A small autoregressive pixel model, trained from scratch: width 256.
Rows from block 4 of a small autoregressive pixel model, named by matrix and row number. Rows with one number belong to one neuron. Each number is 500 + 25 x the weight over its row's rms, rounded and kept within 0 to 999. All counts start at 0. Numbers have three digits each. After the name is the row's rms in percent of the matrix's.
After each neuron's rows are labels from the 100 images, of 14976, where the neuron reaches its largest size: "top examples" is what is common among them. Only what is clearly more common there than usual is listed. The data: photos of plants and fungi (iNaturalist).
# gate: MLP gate (model.blocks.4.mlp.gate.weight, 512x256), inputs 0-127
# fc1: MLP up (model.blocks.4.mlp.fc1.weight, 512x256), inputs 0-127
# fc2: MLP down (model.blocks.4.mlp.fc2.weight, 256x512, transposed), outputs 0-127

gate.237 097:542505535479511469515516472503472495496498471474540473457479469492463516490502539478479519480502480460447458487489449541488539461512462463490510549502551510486443512522477463483519515486514504499548531469492448496499468534469512494524483514492500450529527509473498489467499484518527476500494495477482457507521454535517496521505501519504483497471524497473505512508526501541482517499465
fc1.237 096:495472497457498423457476503497474512505533486496499523506523518482510482500505505475497502490503496497501465482523518495497482531458566509518466486501494489493507504512488472491471505502484475497519520499527541517464523455519488502511499469535513503551477543530544535541541477477535505479496508475500503471460522590536494474488453487528489549529520517460538466516553483473491494494516
fc2.237 096:515520523450511499522484495513454484517552528488520495495500546504509516518486526492518507516504455516492475497484488479552473493459479499522545476474514527485458475503551506497431489536460565513491513473487508500470527495474518514505470475446504510494523541525508494484499489548493576540496473457489480516475485511524468495454538522521534485510518490485483498492512493519482499492531
top examples: class Liliopsida

gate.220 093:501512456529524482497467455462525500478454511489504505524545511531516525481488512464505504550463469537480470487522492485502484499538485458489515507515539486532494510473492471494465590511521483501509475495484484488534535480498483531524470487471413521544553489484461534474507503491545474476442478455493524486476482497519479521536484441493515515491493475498496556500470475459471508502550
fc1.220 093:459471507518537499507515489502479501518513481480493532506484513503508491501480530499531472512493541514473508547488546504459493473445536562486529510478518568460494490513546548507526515519514505499515464476500527485493477499507516502479521465527526504539505499506509480549463493495465493475539482497533472508479474515516494437471530530488535499475476498539530491498446475454485484532493
fc2.220 101:552524484494505484494491503489460433495513502509514544505453519473506490521511467554497463516500504527515496536491480514473477511432504514472521524543458518493515500482530504482452459485466522504555508542509525524489473525521515478473475514503512475509497505493488493494521516521512535548531458505492482534517482497473530485497496521522494464514500522538519475492510468523470512514486
top examples: class: Liliopsida; order Asparagales; family: Asparagaceae

gate.380 095:496453455512473489482499481524480463521452510525470482454512525516502491511493517510514532493516477499508478504512487506516503475484469481537498501463489484480525494478524477477458473490518512488475486546558519482447484494467481504492515476503507477537509527548485508498535525500473524537508513495503455498504514503486533533512543468499510537462493457506527473529513537484504516473468
fc1.380 106:556478522501453545516448514482500530498484494454472504445486516526507502483544527495480496473472534543542505506457462477517495522550523461538530485512516539455490529490481502491498519488519515510523536479534492480502509486491486484516500471551557491542480523515514483494538458501514488515529508499501482465487471450439518477489511495495503520522551488495477441511472481516509504513507
fc2.380 102:507531462489520491504451506568530485485499522529497536543501500520511493457475544510501496477530511468481479502485502503558495506528521483506497503463481489509576512491527518523515482507466515532509546471500444515507487471505503514490466492495501499466493528509508464531467425503465462513522484495461551508536538497485476472491464500501530492486494493486508518508500472482517532514489
top examples: order Pinales; class Pinopsida; family: Pinaceae

gate.453 106:470513464495531498471481451509507480484520544483518500533515500479468470455437465536524502522511489503467544529514485503518483538507532513502519485507491449514530539484445503532508509494518466509468456463507479484471497475514472491503513469496484475524488479501481488509511494518506515490456519522484509502523527463464482484500516534454551514513520542529520505492518494505482516476451
fc1.453 104:517429544549463483496506466474546520470503487543484526520550516485487524533506542520510508513482500509487448506506471530497511438517495458487470465520501505525519497555510518450504482494498470513521501455542528528555516484539519584470528487528483515478496501528504477496487467519521460531494469473462526490496515529505484487510504496525509486496514499482487530476504485510497484538501
fc2.453 100:488519486513513490501530457522543537438523495468492529488491510495486487508492445509478467530525513485508505514524520547490479539481542490467457507510483529542516550505507520535485480529474489546499506480535489529461491528527510485492478496531474472533512523495519506521497523510498494502491481498447528512519515560463521464476520518458498521492515557514524492467525464502507514509526
top examples: order Asterales; family: Asteraceae

gate.243 096:481483491525484477514459506532517493511476486505557484503481507485510509476538497543452513532459486504496508490523514486489451530480507453526512467527488523458516486459463530507452489551484512491494478538525562483491468482484510509514493449496496489530502495502485517505516551433522507486522532536478499492530476477490489509491513507461511491513502515474582523520475511452548532503486
fc1.243 096:473502471494544494519516522516525545467458530506500458530491490553496505475513503514482521548472529514559479540481489472468547533468482503511480549555488465473499480474515496476494451530493527512495510563496531516487509494512503460435473531501532517507492489511533486520493520480507563496526554508480490512505526534482567493523491465511492526489504467544522472513495532531530464503497
fc2.243 100:540532492484461536534518488493489489488477477487503485490534458541501508521522501441475463504478492518528482508545522533570493538474508524458465501514524485498504556468487514479508512475478508502510494472454516551525447454487479546513486502515482453454485470494512515490494508519487516505501504446505481514503505506474496503487472460461485491480495461511460497514522454524502512512492
top examples: class Liliopsida

gate.203 096:491504509471515510525490509508498492540559529522507494511501481445491519524463490531505500512494443517495469482535534524465504512523517484536528515517517502502495545546550532514526485482521457493521472473503530533484472526484463487509475457498475443519504499507463483426543516517509471474531474471507457513548527508527522514429509514477510491507580487447507508468529492478512551511487
fc1.203 094:502539503482510496482479522481455554557536519532515503505484522468442504476466508539476492490467473490523457508495515515480544513517504500501492505474510545498514502505502517499525477488497505472567479527495473525536499506469506534527460472485493511541512533477500510458538494444463468506517489506562472541546526478488517569507500465500508470485504473495518510473513493494496497558511
fc2.203 105:503504488520483474501493517552507446556460484540495531515503515473516501470544509498475510510521482476479508496491495507479461476505472483472520447508486477516451501479555518489543494539513493531507499491500467489490493514495511465508508497515536539496500539474512488491518517515509463517487565484454518502488507504515477489445553479502541481486509523505512506497516497521524504548514
top examples: class Liliopsida

gate.358 102:463576481534493550491519496547541477507541514465518497453543518475530504542505527520523500477492506481478515490469459483467511503506499512438477493498522533488480517508484533499482492483507496517524528497464461494527527472513497484520456461538489467477529492528478467515504475500516496546483470478517519458515514503484517494499442506480497500525519503517544500450522505506523463549492
fc1.358 095:489523522467533497481511504470547463498472492524480482500477479504540467513522475454441502511510501517486527502500503530464482537468484436492528477494513532522503486475483478482485541480514564477526466518502469489514487520482473512469495546468501502528488554501465517520455480494507477528460525505469519481549469465503512525454482521448523456504526488507487506453465554522498508527512
fc2.358 097:502489517507451520509496514542521508492533486480512504493516509526482464483475497494507476491508493478504495489544480487500476514492487460445530494488471496460508517474503519526466457445475517495507503501533519497487533544551539500477507480508477479483457500492504452476486502530451518470484507446506452475452487529483485504511483508548494478479505497499527505526512486508502529482469
top examples: order Asterales; family: Asteraceae

gate.0 102:455473506515496483525477478500478493499495481453513503480483504516474478503462496470494492488502517493467529522502484474501499502504521497489485486512464484574506519467465506497483469444526464470464509523505506507481506510524545467522482504488526508459567523508516522503471485507530501441511452505502514496519512518509491500503527525461532501497515481519437460506498452503501452454522
fc1.0 097:537531474572502527481526515500484475506519518510503510507501511496506536502561482550523505524500511497479564469517507507472462528499512522515503489479499520474496480487523469493528498549516560528526490493522464500534489477473467478481510511495496467467497479519508486513489493537495503509449486490490506480469503477516480524531498523501497468503488543524510551511488541511524487448534
fc2.0 098:504508555553481519474512466525497508503507502518466540467457465498522495475501481480548505547483470512534496480505533497471554522517500473519503543486483472508495504483473521514475514465467495469510476459548519523454484532502493515532469529521497474470489454516481528494475468476468502484498505524482485504494475473516482512519536541517526473477543486482532496491486455462476471542513
top examples: order Ranunculales; order Asterales

gate.401 098:473488503519496503480479518467492485539494532482506479486488491492548512468510493491530492475462505488508463510446504483471476537493519514518531501507466544536529496566518472508519496520522533519490488480512525464475485524490517505478518503486522497475515490496483452541502517503489533493523518508466558499527469519434498482514477487511515524524510502500512535514526479494477502455532
fc1.401 095:505516479530517499473454502484476530497501520425500548506453488473457526462543498489455480476524539531510471534503517512472502492488469508472508524498508540504516501487509479512525482502545501488509503546509533489486511500449418506485483504526537525516464469507538474527464527470515494519498506568490491503523490538481528507521510517528536489484490525502512557509501484469493508515482
fc2.401 104:497477477531481516509491532505526505528493467510509536500467522475512525473504497492517508500502513497497453490524503491502512527540478517474535505507507548499519461543474467503543498533503474534497476540512476526478501500470455493554515529502456486451528503534499484503522503493493474508437493484458515499513486489464468499497482487552454497559499484542504478464534490518496485478492
top examples: class Liliopsida

gate.217 106:529496539535537499501509504494515487471475489543469500470463523542522490489516517487526467515504490539511479495481492510537478487484516484472506470507476494530511515521571501484527553522495463503470472474489516498480475479454514474467531476479547547521499495498511471505487534459444478533460533501514512500493552492540504485513444464532500496461480521493449518502480492508526518477528
fc1.217 108:527512544560518490496509495554504510464505535559515508491466513508504463528500487500477510513485530506504520526491484444512486500519490487449527484522494493509495509482526518499518533481519468467514497489505534484488478477464506517475509480465507525477478518499499510511511543488489479499481536482474503506515518517542553481525489490539535489473481534484473506529475516596499471446515
fc2.217 120:511493539495516507490491545474444486510539477477477492494516513481504482507474534444452519524483517488482503526455464502526496506452506507510485493509480455479486517506528453513499504484470577489476481514487504510524551477479488511500524458487483506456458543507552488486491497492494529478498525465509507504507512503518459513513543474503478472468511500521485493449511488489519499508474
top examples: order Caryophyllales; family: Cactaceae; text has "cactus"

gate.485 103:492534503486434498513513487465497511510505471529498554507469521528450500513527501511491461526489516511467511492471537515468510547456545452514478469496512477475467501478512505521454547527480493537501517516486522534527462498483480475495479486520506463494540521467483485488525507505482485507515504471540496508500469504512471509468447498446466497457500482498536511460503482497450520497458
fc1.485 104:493486471522509488476492479452542488481494477504508513493516501496505521488539476501507466469484500484465497426452504504439480512493512496521472489494537508472488501494524496425473444567507488524511509500497504483552541483479514510479519520502503457462516492462472483490498552464537516500497478519512450493535454501461464501450487482511463495474489512539518509506482521496490475523474
fc2.485 101:507538519476517485468472504485534472539493458455501498530492526525504531499518519510474504511518496484528500526507500530538474495525481546498459496480521509465472543451484503512526508489543518551501500509487471523494499486515523535503480475507496476486505476537488485507524469521484562489463527497535523490479535503536494509492461515520479486461477517527511484516544483501544524493483
top examples: order Asterales; family: Asteraceae

gate.447 105:442509495511502503479496482519477543497512500512500475442483501524505452509506479497498516501543514517522493445493516478503529499453518504528501514474498450514500496476489489509544560500514491475543494511513521509530484490466524489466536486490471565472500521487512483507522532477445485531462475506527508475473502473500508525520467490542514524485501534549472498454515467512519469485515
fc1.447 104:556488496529518509489487484545495523530477460535509495506475474530442509512513535501490550486493523496520560515513511511456473569481495520485486467520487487502487532499505513536488532476513534504501486521508533521531472481501520508491475496505515498459489488545585558522507532483487460517522486527471508544491464544506480487538464484497507513480508470523507458553506544441506514528490
fc2.447 115:516502503535455509504445486477482495505498486488497477526456534490475492459496530490519528531494517513532474514513475505521522515509517499453494486505520488491541450502527457521550496469502513503472509466522502508527510455475493502495503509520492500455469495525536468457506495502465528497504441513537480465539511546499489489468484547462527490477492496446508503530561504467463532500500
top examples: order Caryophyllales; family: Cactaceae; text has "cactus"

gate.43 107:468538524472531517477472485515501504477500474493513474460460504489528505482461465504507508478509552510465515471508492523471529494487480510498490490459477509494511492506492543517509504514501544506503475477463478527509505500451519457512499509453501494499473493522531449483508477511488505482522502549537498461528499506474462486496529530474543488460513508520490487466490476507505509474490
fc1.43 102:449467488550507512491498567508454475495487506471486533481476521503480484487492546514538500460461435495469495507496469541472499504495490526479492525481505493449463456535498465504475517519470477471515505504476470479472468497504466526499469505495510468519519454485517472459507527485527462501475495490475536490483482509481504526510511471563498535530490486488487507508494483506537501480440
fc2.43 092:540488521537513473512527477526528490517466480461548508488537552522473482494455485494518457536494516487452509478470499529511507458495494542522446512485494537529543509502469541463536484500527500475515507491509527516545495495501516488480504476470511498487562528453507479481512515536504544485554539504506471483515492494549480499505494496438543536548488516501524503500494526515499513539494
top examples: class Liliopsida

gate.115 092:442484516529441497470521526450484520512483518504507481449447536496523492504472483518511514500508498468472502462499493501523516518486540481493511474452519492503503537475435538544540536478524497483477487507512490489507499505460525485495504486509506517510502519479523453474504518517501495489548502503520449524499507539503495510530502499434497446496488524491491451460536534495493476458492
fc1.115 102:498464497492590483443510479543469482480467480531506538545544545528504491499486535476490532485504509510491499513462477491506499573489527468533501527489484521472509486516510487494548543487459497510496499506495504498512495484486508523482553499551517470522493483506517486504507485470499499524490492473528476495499535491512455520488532507523502516526498473503466495504497480501502490501451
fc2.115 123:494548558538392488469525525393512496523514460489474503492505502498511517483486498519504499529511502524488482471527529518523481520499501531524499525483532527477489510475454510552495512520537516460536484472503526512500476484488497534483469471462520529490510542513519513506512501555500510486508510521502448509511484536515469504521484477486497485475469489502477487491488469490509505488496
top examples: class: Liliopsida; order Asparagales; family: Asparagaceae

gate.23 103:497509474528496511534504472479504489477509479520439503456500506453553509500507531480522485499493549498477474479465510470473508508510523480484507518480526518513466501541440500465500514512523528519561568523512487514510509463503500549467471535483503511533484565490431522518467524468476530518538512486472483450475480488502534493449534532460470521469521492542541490485501523509465493523531
fc1.23 101:532474494486465504508515513520516511442485433502483457464514496502523510468523503514492442479510516433478537499477504477484502520490515486493512508529520506514429532479535504481488508530455478510457498488479473479512448506476537498481518503507547517493549532473466503469517508481490479489500516534496489486500479480473517502469478511465456486502522488501482519496499547496506515503515
fc2.23 104:511519518499505515510508518494518501529504466507491526493517510535531507455460509494490525502471495520525468493498464478550492538496484474518458510524505507470511532514520522512490545499484473484501508529534486473513530494476490528524510518509507453504483476493506538464525518514466462509458473528490455526524544520504460538479529519488547488488524510525539535519522482565504475548477
top examples: order Asterales; family: Asteraceae