From a checkpoint of a small autoregressive pixel model.
Model: 4.71M parameters, 16-pixel images, width 256, activation geglu.
Training: 13100 steps, batches of 128.
Data: trained on photos of plants and fungi (iNaturalist), 90422 training examples, 18.5 epochs.
Rows from block 3, named by matrix and row number. Rows with one number belong to one neuron. Each number is 128 + 24 x the weight over the matrix's rms, rounded and kept within 0 to 255. All counts start at 0. Numbers have three digits each.
# gate: MLP gate (model.blocks.3.mlp.gate.weight, 512x256), inputs 0-127
# fc1: MLP up (model.blocks.3.mlp.fc1.weight, 512x256), inputs 0-127
# fc2: MLP down (model.blocks.3.mlp.fc2.weight, 256x512, transposed), outputs 0-127
gate.123:138107151137168118160125124157102150113135153131100111135113123142118141161095166174121107118130128127178122147156117112124097103137174146158121152142100161112134106120112121105139114078119097129071106151163157134146153092143147104160102084125144127125146123116110093147142147143110106132135126141122140137161116128129132098121099134141166188101099117116140135113086075158136105128154
fc1.123:102043112088110120138122185078156139100138118104133097099133149172159109166124139111118089135113137125160148164102108098139116101117133104148167127097065103142112126143141137109146102105197137096100110113151121142070167151130137119104131142110140117143172115147126097146153109117109115115124120105166114148125135140106155084108122159109128123175135075130104161146085108096111101116113
fc2.123:092139113128130143099147173154159117125117156115100154091114127123116075122123134145136108130113102121119156112121112110124163101111131113099110107137118115149157111122144124109077112110136109129095111124104099131111170153130165102178101135151141114125140091114101142142145128117129109142120119148142136161126119131166131114117140117150137141128101118135103053154122121112165099134095
gate.124:158140117127172118140107148137101135171157170166138152111119122123143127152093111088124112138123070123121148092113081143125107173132137121124126094130136137148114119115160159110123189115120141108146170167155117100129080163133115150147133112098077117152100161117180139112131130091143127138117172081148150145085142126127135147154099095133141154141135118122133139145105114152106127146138
fc1.124:162136094137164136089116099114133141158134125083091135158089120142090156126128150129139124149180136102108133167140127114121104120132131133137113129142113124120165109184158111124115105142128126136150095173121140117142139158139133109133106126150099180160077094156152127139130104149160080146117048144102070140107158137106148151146129114146186138106091134126144097146145154153090105140130
fc2.124:115110108123086129105116152142129131166133150124132124110159104143129151110161097104118181110086108165147081104121134169179125157126164108104103142161089123135083103157074112099150105108150134151134115144113105130090088094097124130159142153150135102104117140118136160132139171117117088122127151146105150098138144090116141129093132141088089141127121084165148144142109081134136076091122
gate.125:107122141113119174141180123127126134156137128133102120118134151147125120159134181104146147088153118115100130138119137124117138107162185096094120142097103129119118115139111136139126133124134090114117122083105101166146120140130095089116139142148131147138126099125095161123122149155110138090104156130146069124091107084163126095151110151078115123112183165147140105119148133122146113159152
fc1.125:127136126126151122092152113080106107141150113124115107153153098145114155112119146129138161122134124130116160163155183136123141122088125134163123113135106128086117122155121042106111094117129139136123143135101119131155094086107118087149134100115124156126141136099100121174116100108097159123126146133149119180124135128124118098103128148145111151158123116114058145122135116134135154122123
fc2.125:095149124092100117164161143101120141096128159131142140158132114124150124110116121144152153143114131159152114138112109109117074122118173092151141116096173157129126124078084106099137117168114149149092091163136129084160123185106113112108103148102089124122100131095140135111149161163129086133122127082151112107117136120157171126154120136132092126112116112154146138137116155137110110125137
gate.126:124110181133141131149124095138134109095148134137132116126132153129149137095103160162125135089143154140152134091117151111176094109132126086121101147147129116121126118131119141132127160115182137122132159134147150124121134174104104093107132120131112103089165145101125100153109081112126130116135130127131079150104184173120138099089166113118144119132155100151096124157135165106109089126143
fc1.126:124163145144106133099116152124141107150135121115152106116096123143155145134101140131139128105147107072163160094133170127162122133163110099108118141155132145131120105118090137130108152129149136127148146168133160098073119141096153087134152145095133106125148109080097102164132110139124138111157138110125139120142120133112168104119172111127138063137143133140097084147101127150136105106124
fc2.126:113107114168122131152125130102137129157111124112096155126103111111118109110136107111113116101120134119119109098127178141115109158148102077178125167143134124124142143120112131096121137118132145159137122092103143141138120090100119139118097133132123143152129157171159108134111135113142153161113114104154130096154115089133157127144118129143104133143118095178099135132121119092095158154126
gate.127:121139138114160143126164117105092099146140130123109157139148131111101141118094105121158125121157139131140125147078158155109139172128085118135116128158125122142105087118114125122140186099131142119127116154079145094082109132128130118113104086139135118113140125156099122102115130125116114107118132145112136132104162141105150158094109142119124108147133120136109078108153128085154140158124
fc1.127:057108157120150128145190149152106139110124113151091149184136108112111109148120155159145079177129153113149112118115127095172136118129147091135066159113125098081136156142091146115156166159093139152146104099078144123078117154086158100097137145116125109130161142151103130099119096166129097110149093093135142131066138162145131120108129102111148112144110121154111125101139111116172139133119
fc2.127:119126151134131091126061145154136151135121131078130076094137112122150146116149117095126102126122143111091180109101120117102155131162082167155149119165110161160145115114145127151180158119129108075071135135145118098122111113141061134129163124090090128146187140106127143103133134125135122065125120114129115077171187147118097122158127146169172149147100150161142092130117120135113128109129
gate.128:165133128152157162139109129130152111136117162129103162133148159123142112105126124142137102125144142103124135172165162156124122103121100153077109092136130109143119117147139148066154171127129102110117113109103119133100174144104141125184125151177179150157168100122138123173126140100137111133121137141107159152114106157126145091116139105089087109135134113158138107164143131145126158136139
fc1.128:166110116106116096110118106147123154155134133119134102096109132149146163140170162141133169119113130083132128141114130156085085150118170174158112115138159142116126105135118127124109090137093127163116170136161128124157175101163111138139141111086122102136103168106136128128088109144123110152134116129100139118118161144130088108197113111148149121139115165129100156117165122114124128127164
fc2.128:161138138131097105084111072145139146126151132087122103110116129098138121157110142138089208144106150118114141080096141114122140143117101136131133123112151090074113192094146129118097130072142130122159125136135128136122135139141163117147111108081123139144167125117090141090107107095154140106094104115139128107100127148157092126119108165110126087166161122119134108125111124151157109117153
gate.129:139142171169112084185147111122111098112128118136116142145106147125082169120112121137140147143125150151156083119141111105129090103120130103139134081131128133118150127118094112122166128090174122166147123109159082166058096169111119133104112134101149139142138143165092037106131161092127117138092155155146155143153152126153165112086111102129080069131133145134165118104190115112138135135118
fc1.129:100129139124124084140139144166088109139180118179075134148129147148149118117129098104130118126116156130116145128111153122108102119133129114157065155159156127115128086121108149135119131131092116090162114148110159149164144141133133112143121177132102116159173085123095160125106118088120168113155102110143080105069109142133093134150143147158117157088120166118093135106108134131115131096134
fc2.129:163115139147099120129144123159119087141124128123161171145122108145122114145099153149096139164141117129148095130147118084117147140119146116136172112148093072123131159134131160138113119109134134139115115144136133105139100115091144109104128135082161136156138152137116123133088102139113086123094141112171164161137157108100125155120067105162131134099116106154127147129182126115102135115124
gate.130:110116143153121150121090066135120125165134058212131086118119156137142116129105155090166116118169097115125135114143181102158087153130110132134109153106165134156117113122130132122162123132127121143096159141085121117172120139134139112131122109087080122104103141140081127105156091123140108141150100133127126124133150087157164151138172108159131114081129073156160124135160126151167159131128
fc1.130:133128171095113165138144106118125140100137142123080147074127077098141095148167119119118154088115185087147127157138131121120102118110100093152102094128164167093132082143117133110124102144149158083172170136106138111158133143116089092163132171153105147132184132140145099086102118124136136145096170131124142167148135109130150111094120133127071107094156070134145149131134131134139117122110
fc2.130:169143069128125192121098123112147132128154144125128163154140092135115089093120077139071184112115130144131094102123129160125152133141157120158129105179134128112139164158148127174137101153123147176154170109103128136109123123127123153152117121123099138142102137130069151130122145101092104144132092137143108077137139116129095137131123118142121081131124106146118125143131126111136091151108
gate.131:145113146111188126115078078118175142138118127133107138128153155097121100129107122133092104139084145138115112084147106187125173136129138100165132121113124097134160113159115117129060132136161083132120132122063136111076073167105139131195145150132096124157082115123116168095093091088125086131138179146128119187131163154119157173178158139141125141117140098110140121144130153157118119128126
fc1.131:142134174161163106148147113154197146131104153145119143132114132119132120134129134111078149125106140193107098158121133149165131125193113154154121111104126149088172113095125125131133174137154159127175142139143118106116139130133114106119109120088165144170130120131155085178132127167142139111145123122132125121115134137112060096152101111154153120159147117107133085109052091157142109131119
fc2.131:144139133088097121151110135139108106115112082114124119114127156138151137095124094124137126171135151147127161133124178138108119125149138156167129117156129133090132143130156106137139132144125119162158138099130154102131116149132140154126107092142163155124146146107095117154098126145161108165118131132133109116113115110156170118139127095143115142120136157107147128113099126100144128115141
gate.132:139121111130166174115110093148124137102134169106157089134153109151140176144126148153147124145133112094084083133141125109115102134130119138134149138127120126102111151114162089145166076088130135125132071074085103124152114118114132132108107122091099126139124130112112172099149115114098120144113144094110135112166105148093163164075086142159121097133134147161132134133156137173128141152158
fc1.132:118162179151056121108104166146119105127197115152136088143072106135145114132118128123154097134107122076087117102167080127107159095103128136105155083134157107142084096100184097125154125134103135112137127160147144154112136139107125108140116099122115130102127098129137124117170083107123134149091118163105123078150122145116103149130093141112150130150073128152159120115133132137132084176103
fc2.132:101119101109129142165149137135134118134084097113145124122176121122130105102139134109132100068079159146128138101114154151081120116110111187153130162110081165126089104123103159120126088105103165111148134121085151089104112120140106141136139148129144132133116099107139094098135149109151133143102105125140128115122114177159116144158154142160129138061160157106086135152118122170186136146111
gate.133:167073093105150128121147111104121106115141088125115118110125108071123137104119131124133098100116102182111089146106093182132111144117127123103145140119077143152119117168142116127156120105119147181127098135116138105133127112110127098119124133142112121154149097091117127180136133130140098089212100121162106105129106120122118184126136128110129126077147149132100155145110133144187149118100
fc1.133:126139129137151171143157115146113099068142148124169109128118115118084176133086132109138078108108131125156132158135096126114117141144109120152139155178107106184134118165107106111140168128103160133122120149158097149135125127148123103111150158163164141150137134118154141144150146097098082134169123123117135146138142099146116154141161162122150117115131092125104141142095133136129128110098
fc2.133:134105124166106129092124139123124136155101125099098126156126134156158148139110073118126135115102148180157101120082113151111099155109141146106133094138142149137149101100118113129136150118120086119132143139119150114135127183146093180121105133156101122178120127145091105097131142193106104156130118100164130098130179107144164094151159116080084159114125146141114085092105105161153127120106
gate.134:134108086169181135116151126100118115132137117171109125142146126115137141143146127141146144137170145143149099129168113117096135099164101153092137139131149088177135174167181139154107177127144081160191112161113134159170109143172168079144134148183166127127109124125131120101137104179112199129105100136091161150110150072113084096181157157126148148057108135096140146126110123121132103113106
fc1.134:153135094156155131149097113131144125120137090133130090109132108171096159088096138130123164133107137162141160122075106138188133133116098114151132131124141130186130138114167104143136138127109092090108085130144116117123133097151160078121142130138135130109117122145142112109081117156099129112158118093145148083116112159118127157130144113125111119129116139111150129112128085133056105150165
fc2.134:146113126091067129080152134115109125122130138162073114121167118173115143131119072124107111105121152105155158160165136127129120168099122152127113147154123095104138138138119115122126114101098114162150098097118146153125209105096140125127163115136106128102115132105109103128172142140113119144118106161068137117129123140134146136126121122118166106126097092092110145141126170148096098127084
gate.135:166167149147120102101142120148125134151130109098106146129170104155150163135118148135110131158167100120168121153093086148096089139149129135101139102153109114174119203140087130100152104170141134082150113105133096083107144150089109082073143106132127101148130140120132099135103155134116116155148135109139123155160122099120142105148124101125152104107145097094120139110125128133091092128135
fc1.135:121141106142137156142150083125094106128153119132108156140129150129151153136147110142102162169160156090116136139121158118138120119149116112139117100136151137151161134131128153090113113076138119086106154170156098090105100130092105098140112085117152110121185178106120110124136152126119129168083114144139148140116096138138146119121098133123154150144187071135142144122085135141152095094192
fc2.135:105107114163133090146090110149113150112096116125122125113112145071167096095141091148180112123118105080151142140117147143126118136122088088158127143147109093132137090159099109135103146137159135134118106129141119106144083151124166118113104145116171115141085158125114150097127137123100083127116132147118105139127137153160127114133144164155149126130131112127130094103148172109134113119115
gate.136:144113129126125121145137106128142162127144178136149143120201130153110129111075134113149118156147126108107128207061122138141117098099105153196091109156155181096109121113093158135089124129152121132105121135132145153120112117109117137154091095119131120142144126121130136129120132153144139147146117149155173103138135109140113119140134113108167172126140134146065109116127164128114134078165
fc1.136:146164154115123152126138120134107161164093176087138105141075116101094114127152146143127178144142116125147136161099168161109121166116111137092111076113133116167143112145129119138111098149127130137145158110140158132141174129132155121150161116135117124145095135138114119144116165126128127088154128132131114138114102159147125095120091160124086112146139152114120130103100143136153144119128
fc2.136:115095089105135141187122142121155121130141110123151151103188096093088095152161138124109093109105149178110133084143147116129145093108133118109123124095144143093098152107099164134118097110105167150174201132129128128092141105118150132110108169133144096094196143063151119138155104089077152182110125099134133144129153130165151172102109158133158146128088158104140154166166071121130137149135
gate.137:155148130137139095139112095127118081113083126098146140138151134133211130115128152144171132125088129142123092123133157089141147126085147111133162137103143138132148150142147139146121141178111162123104138115157169138107188099120129162064078100082136139162094112110165160134135167141133148077127143092127144129107129089121148149125127142144175135090150112148155158099112135108143117129101
fc1.137:106147127124127163148127063140146142138131111147212159106106169167160133176082117121089179101140133138137089131093105139121130123128140121092103130134144111127136116142126148118124142039130160122138139119097104095155137108162155114154142142111126107147121086159156129076138082125141119139110174112149145091099130138106142117117183136182182122114122135081075152138108127138158134127164
fc2.137:185099118106101127134138080116115177107144154190125107161128119178083145152082137141114085094089141119125126129122135123141112111144109158128128144116139110172124116141133143137101111116120140142119160118111144181127097168139133097128110160146103157121092113122104117099090145143130127124126121156160138114135128131164131141140128109127125099168120160150093152098133167169125114142133
gate.138:157173138120104110112187091150108181101172122101096107111114140078127145108110130146122122158114109133156135107146121123117136125142117104126170115144125083109104108138065138130103119126127112132111104112107143123109092150117134109131139143153112078136145133145139135109143150097101107105096134151107118160160137158103104129126084133168125116130147113143133111138098118164116126145101
fc1.138:127124128137136170120112124133115115108111163100125122168108087147118125114111127104108162111111129151147154145132134113106121116128115127118147121126178135111158126118081120146089115097119139137145123105117145114114132146151107137100117127128131117151115093137199147155157117099156120113150153149128071126121094150108128128135145130133106167106117115120134116150123132138131154109129
fc2.138:147116150093170113113144150154125116062100138139093117139117132106109150139097115161138100215130133153109172133134110127107170097114095158133129117126090095110092160112146135111147101134097114133076118070096135119186115107133145121098124118131149119104108124141125166094093071121129123119059104119150152173079155123119174110165086101121177154159132185132085169123152148108140138130106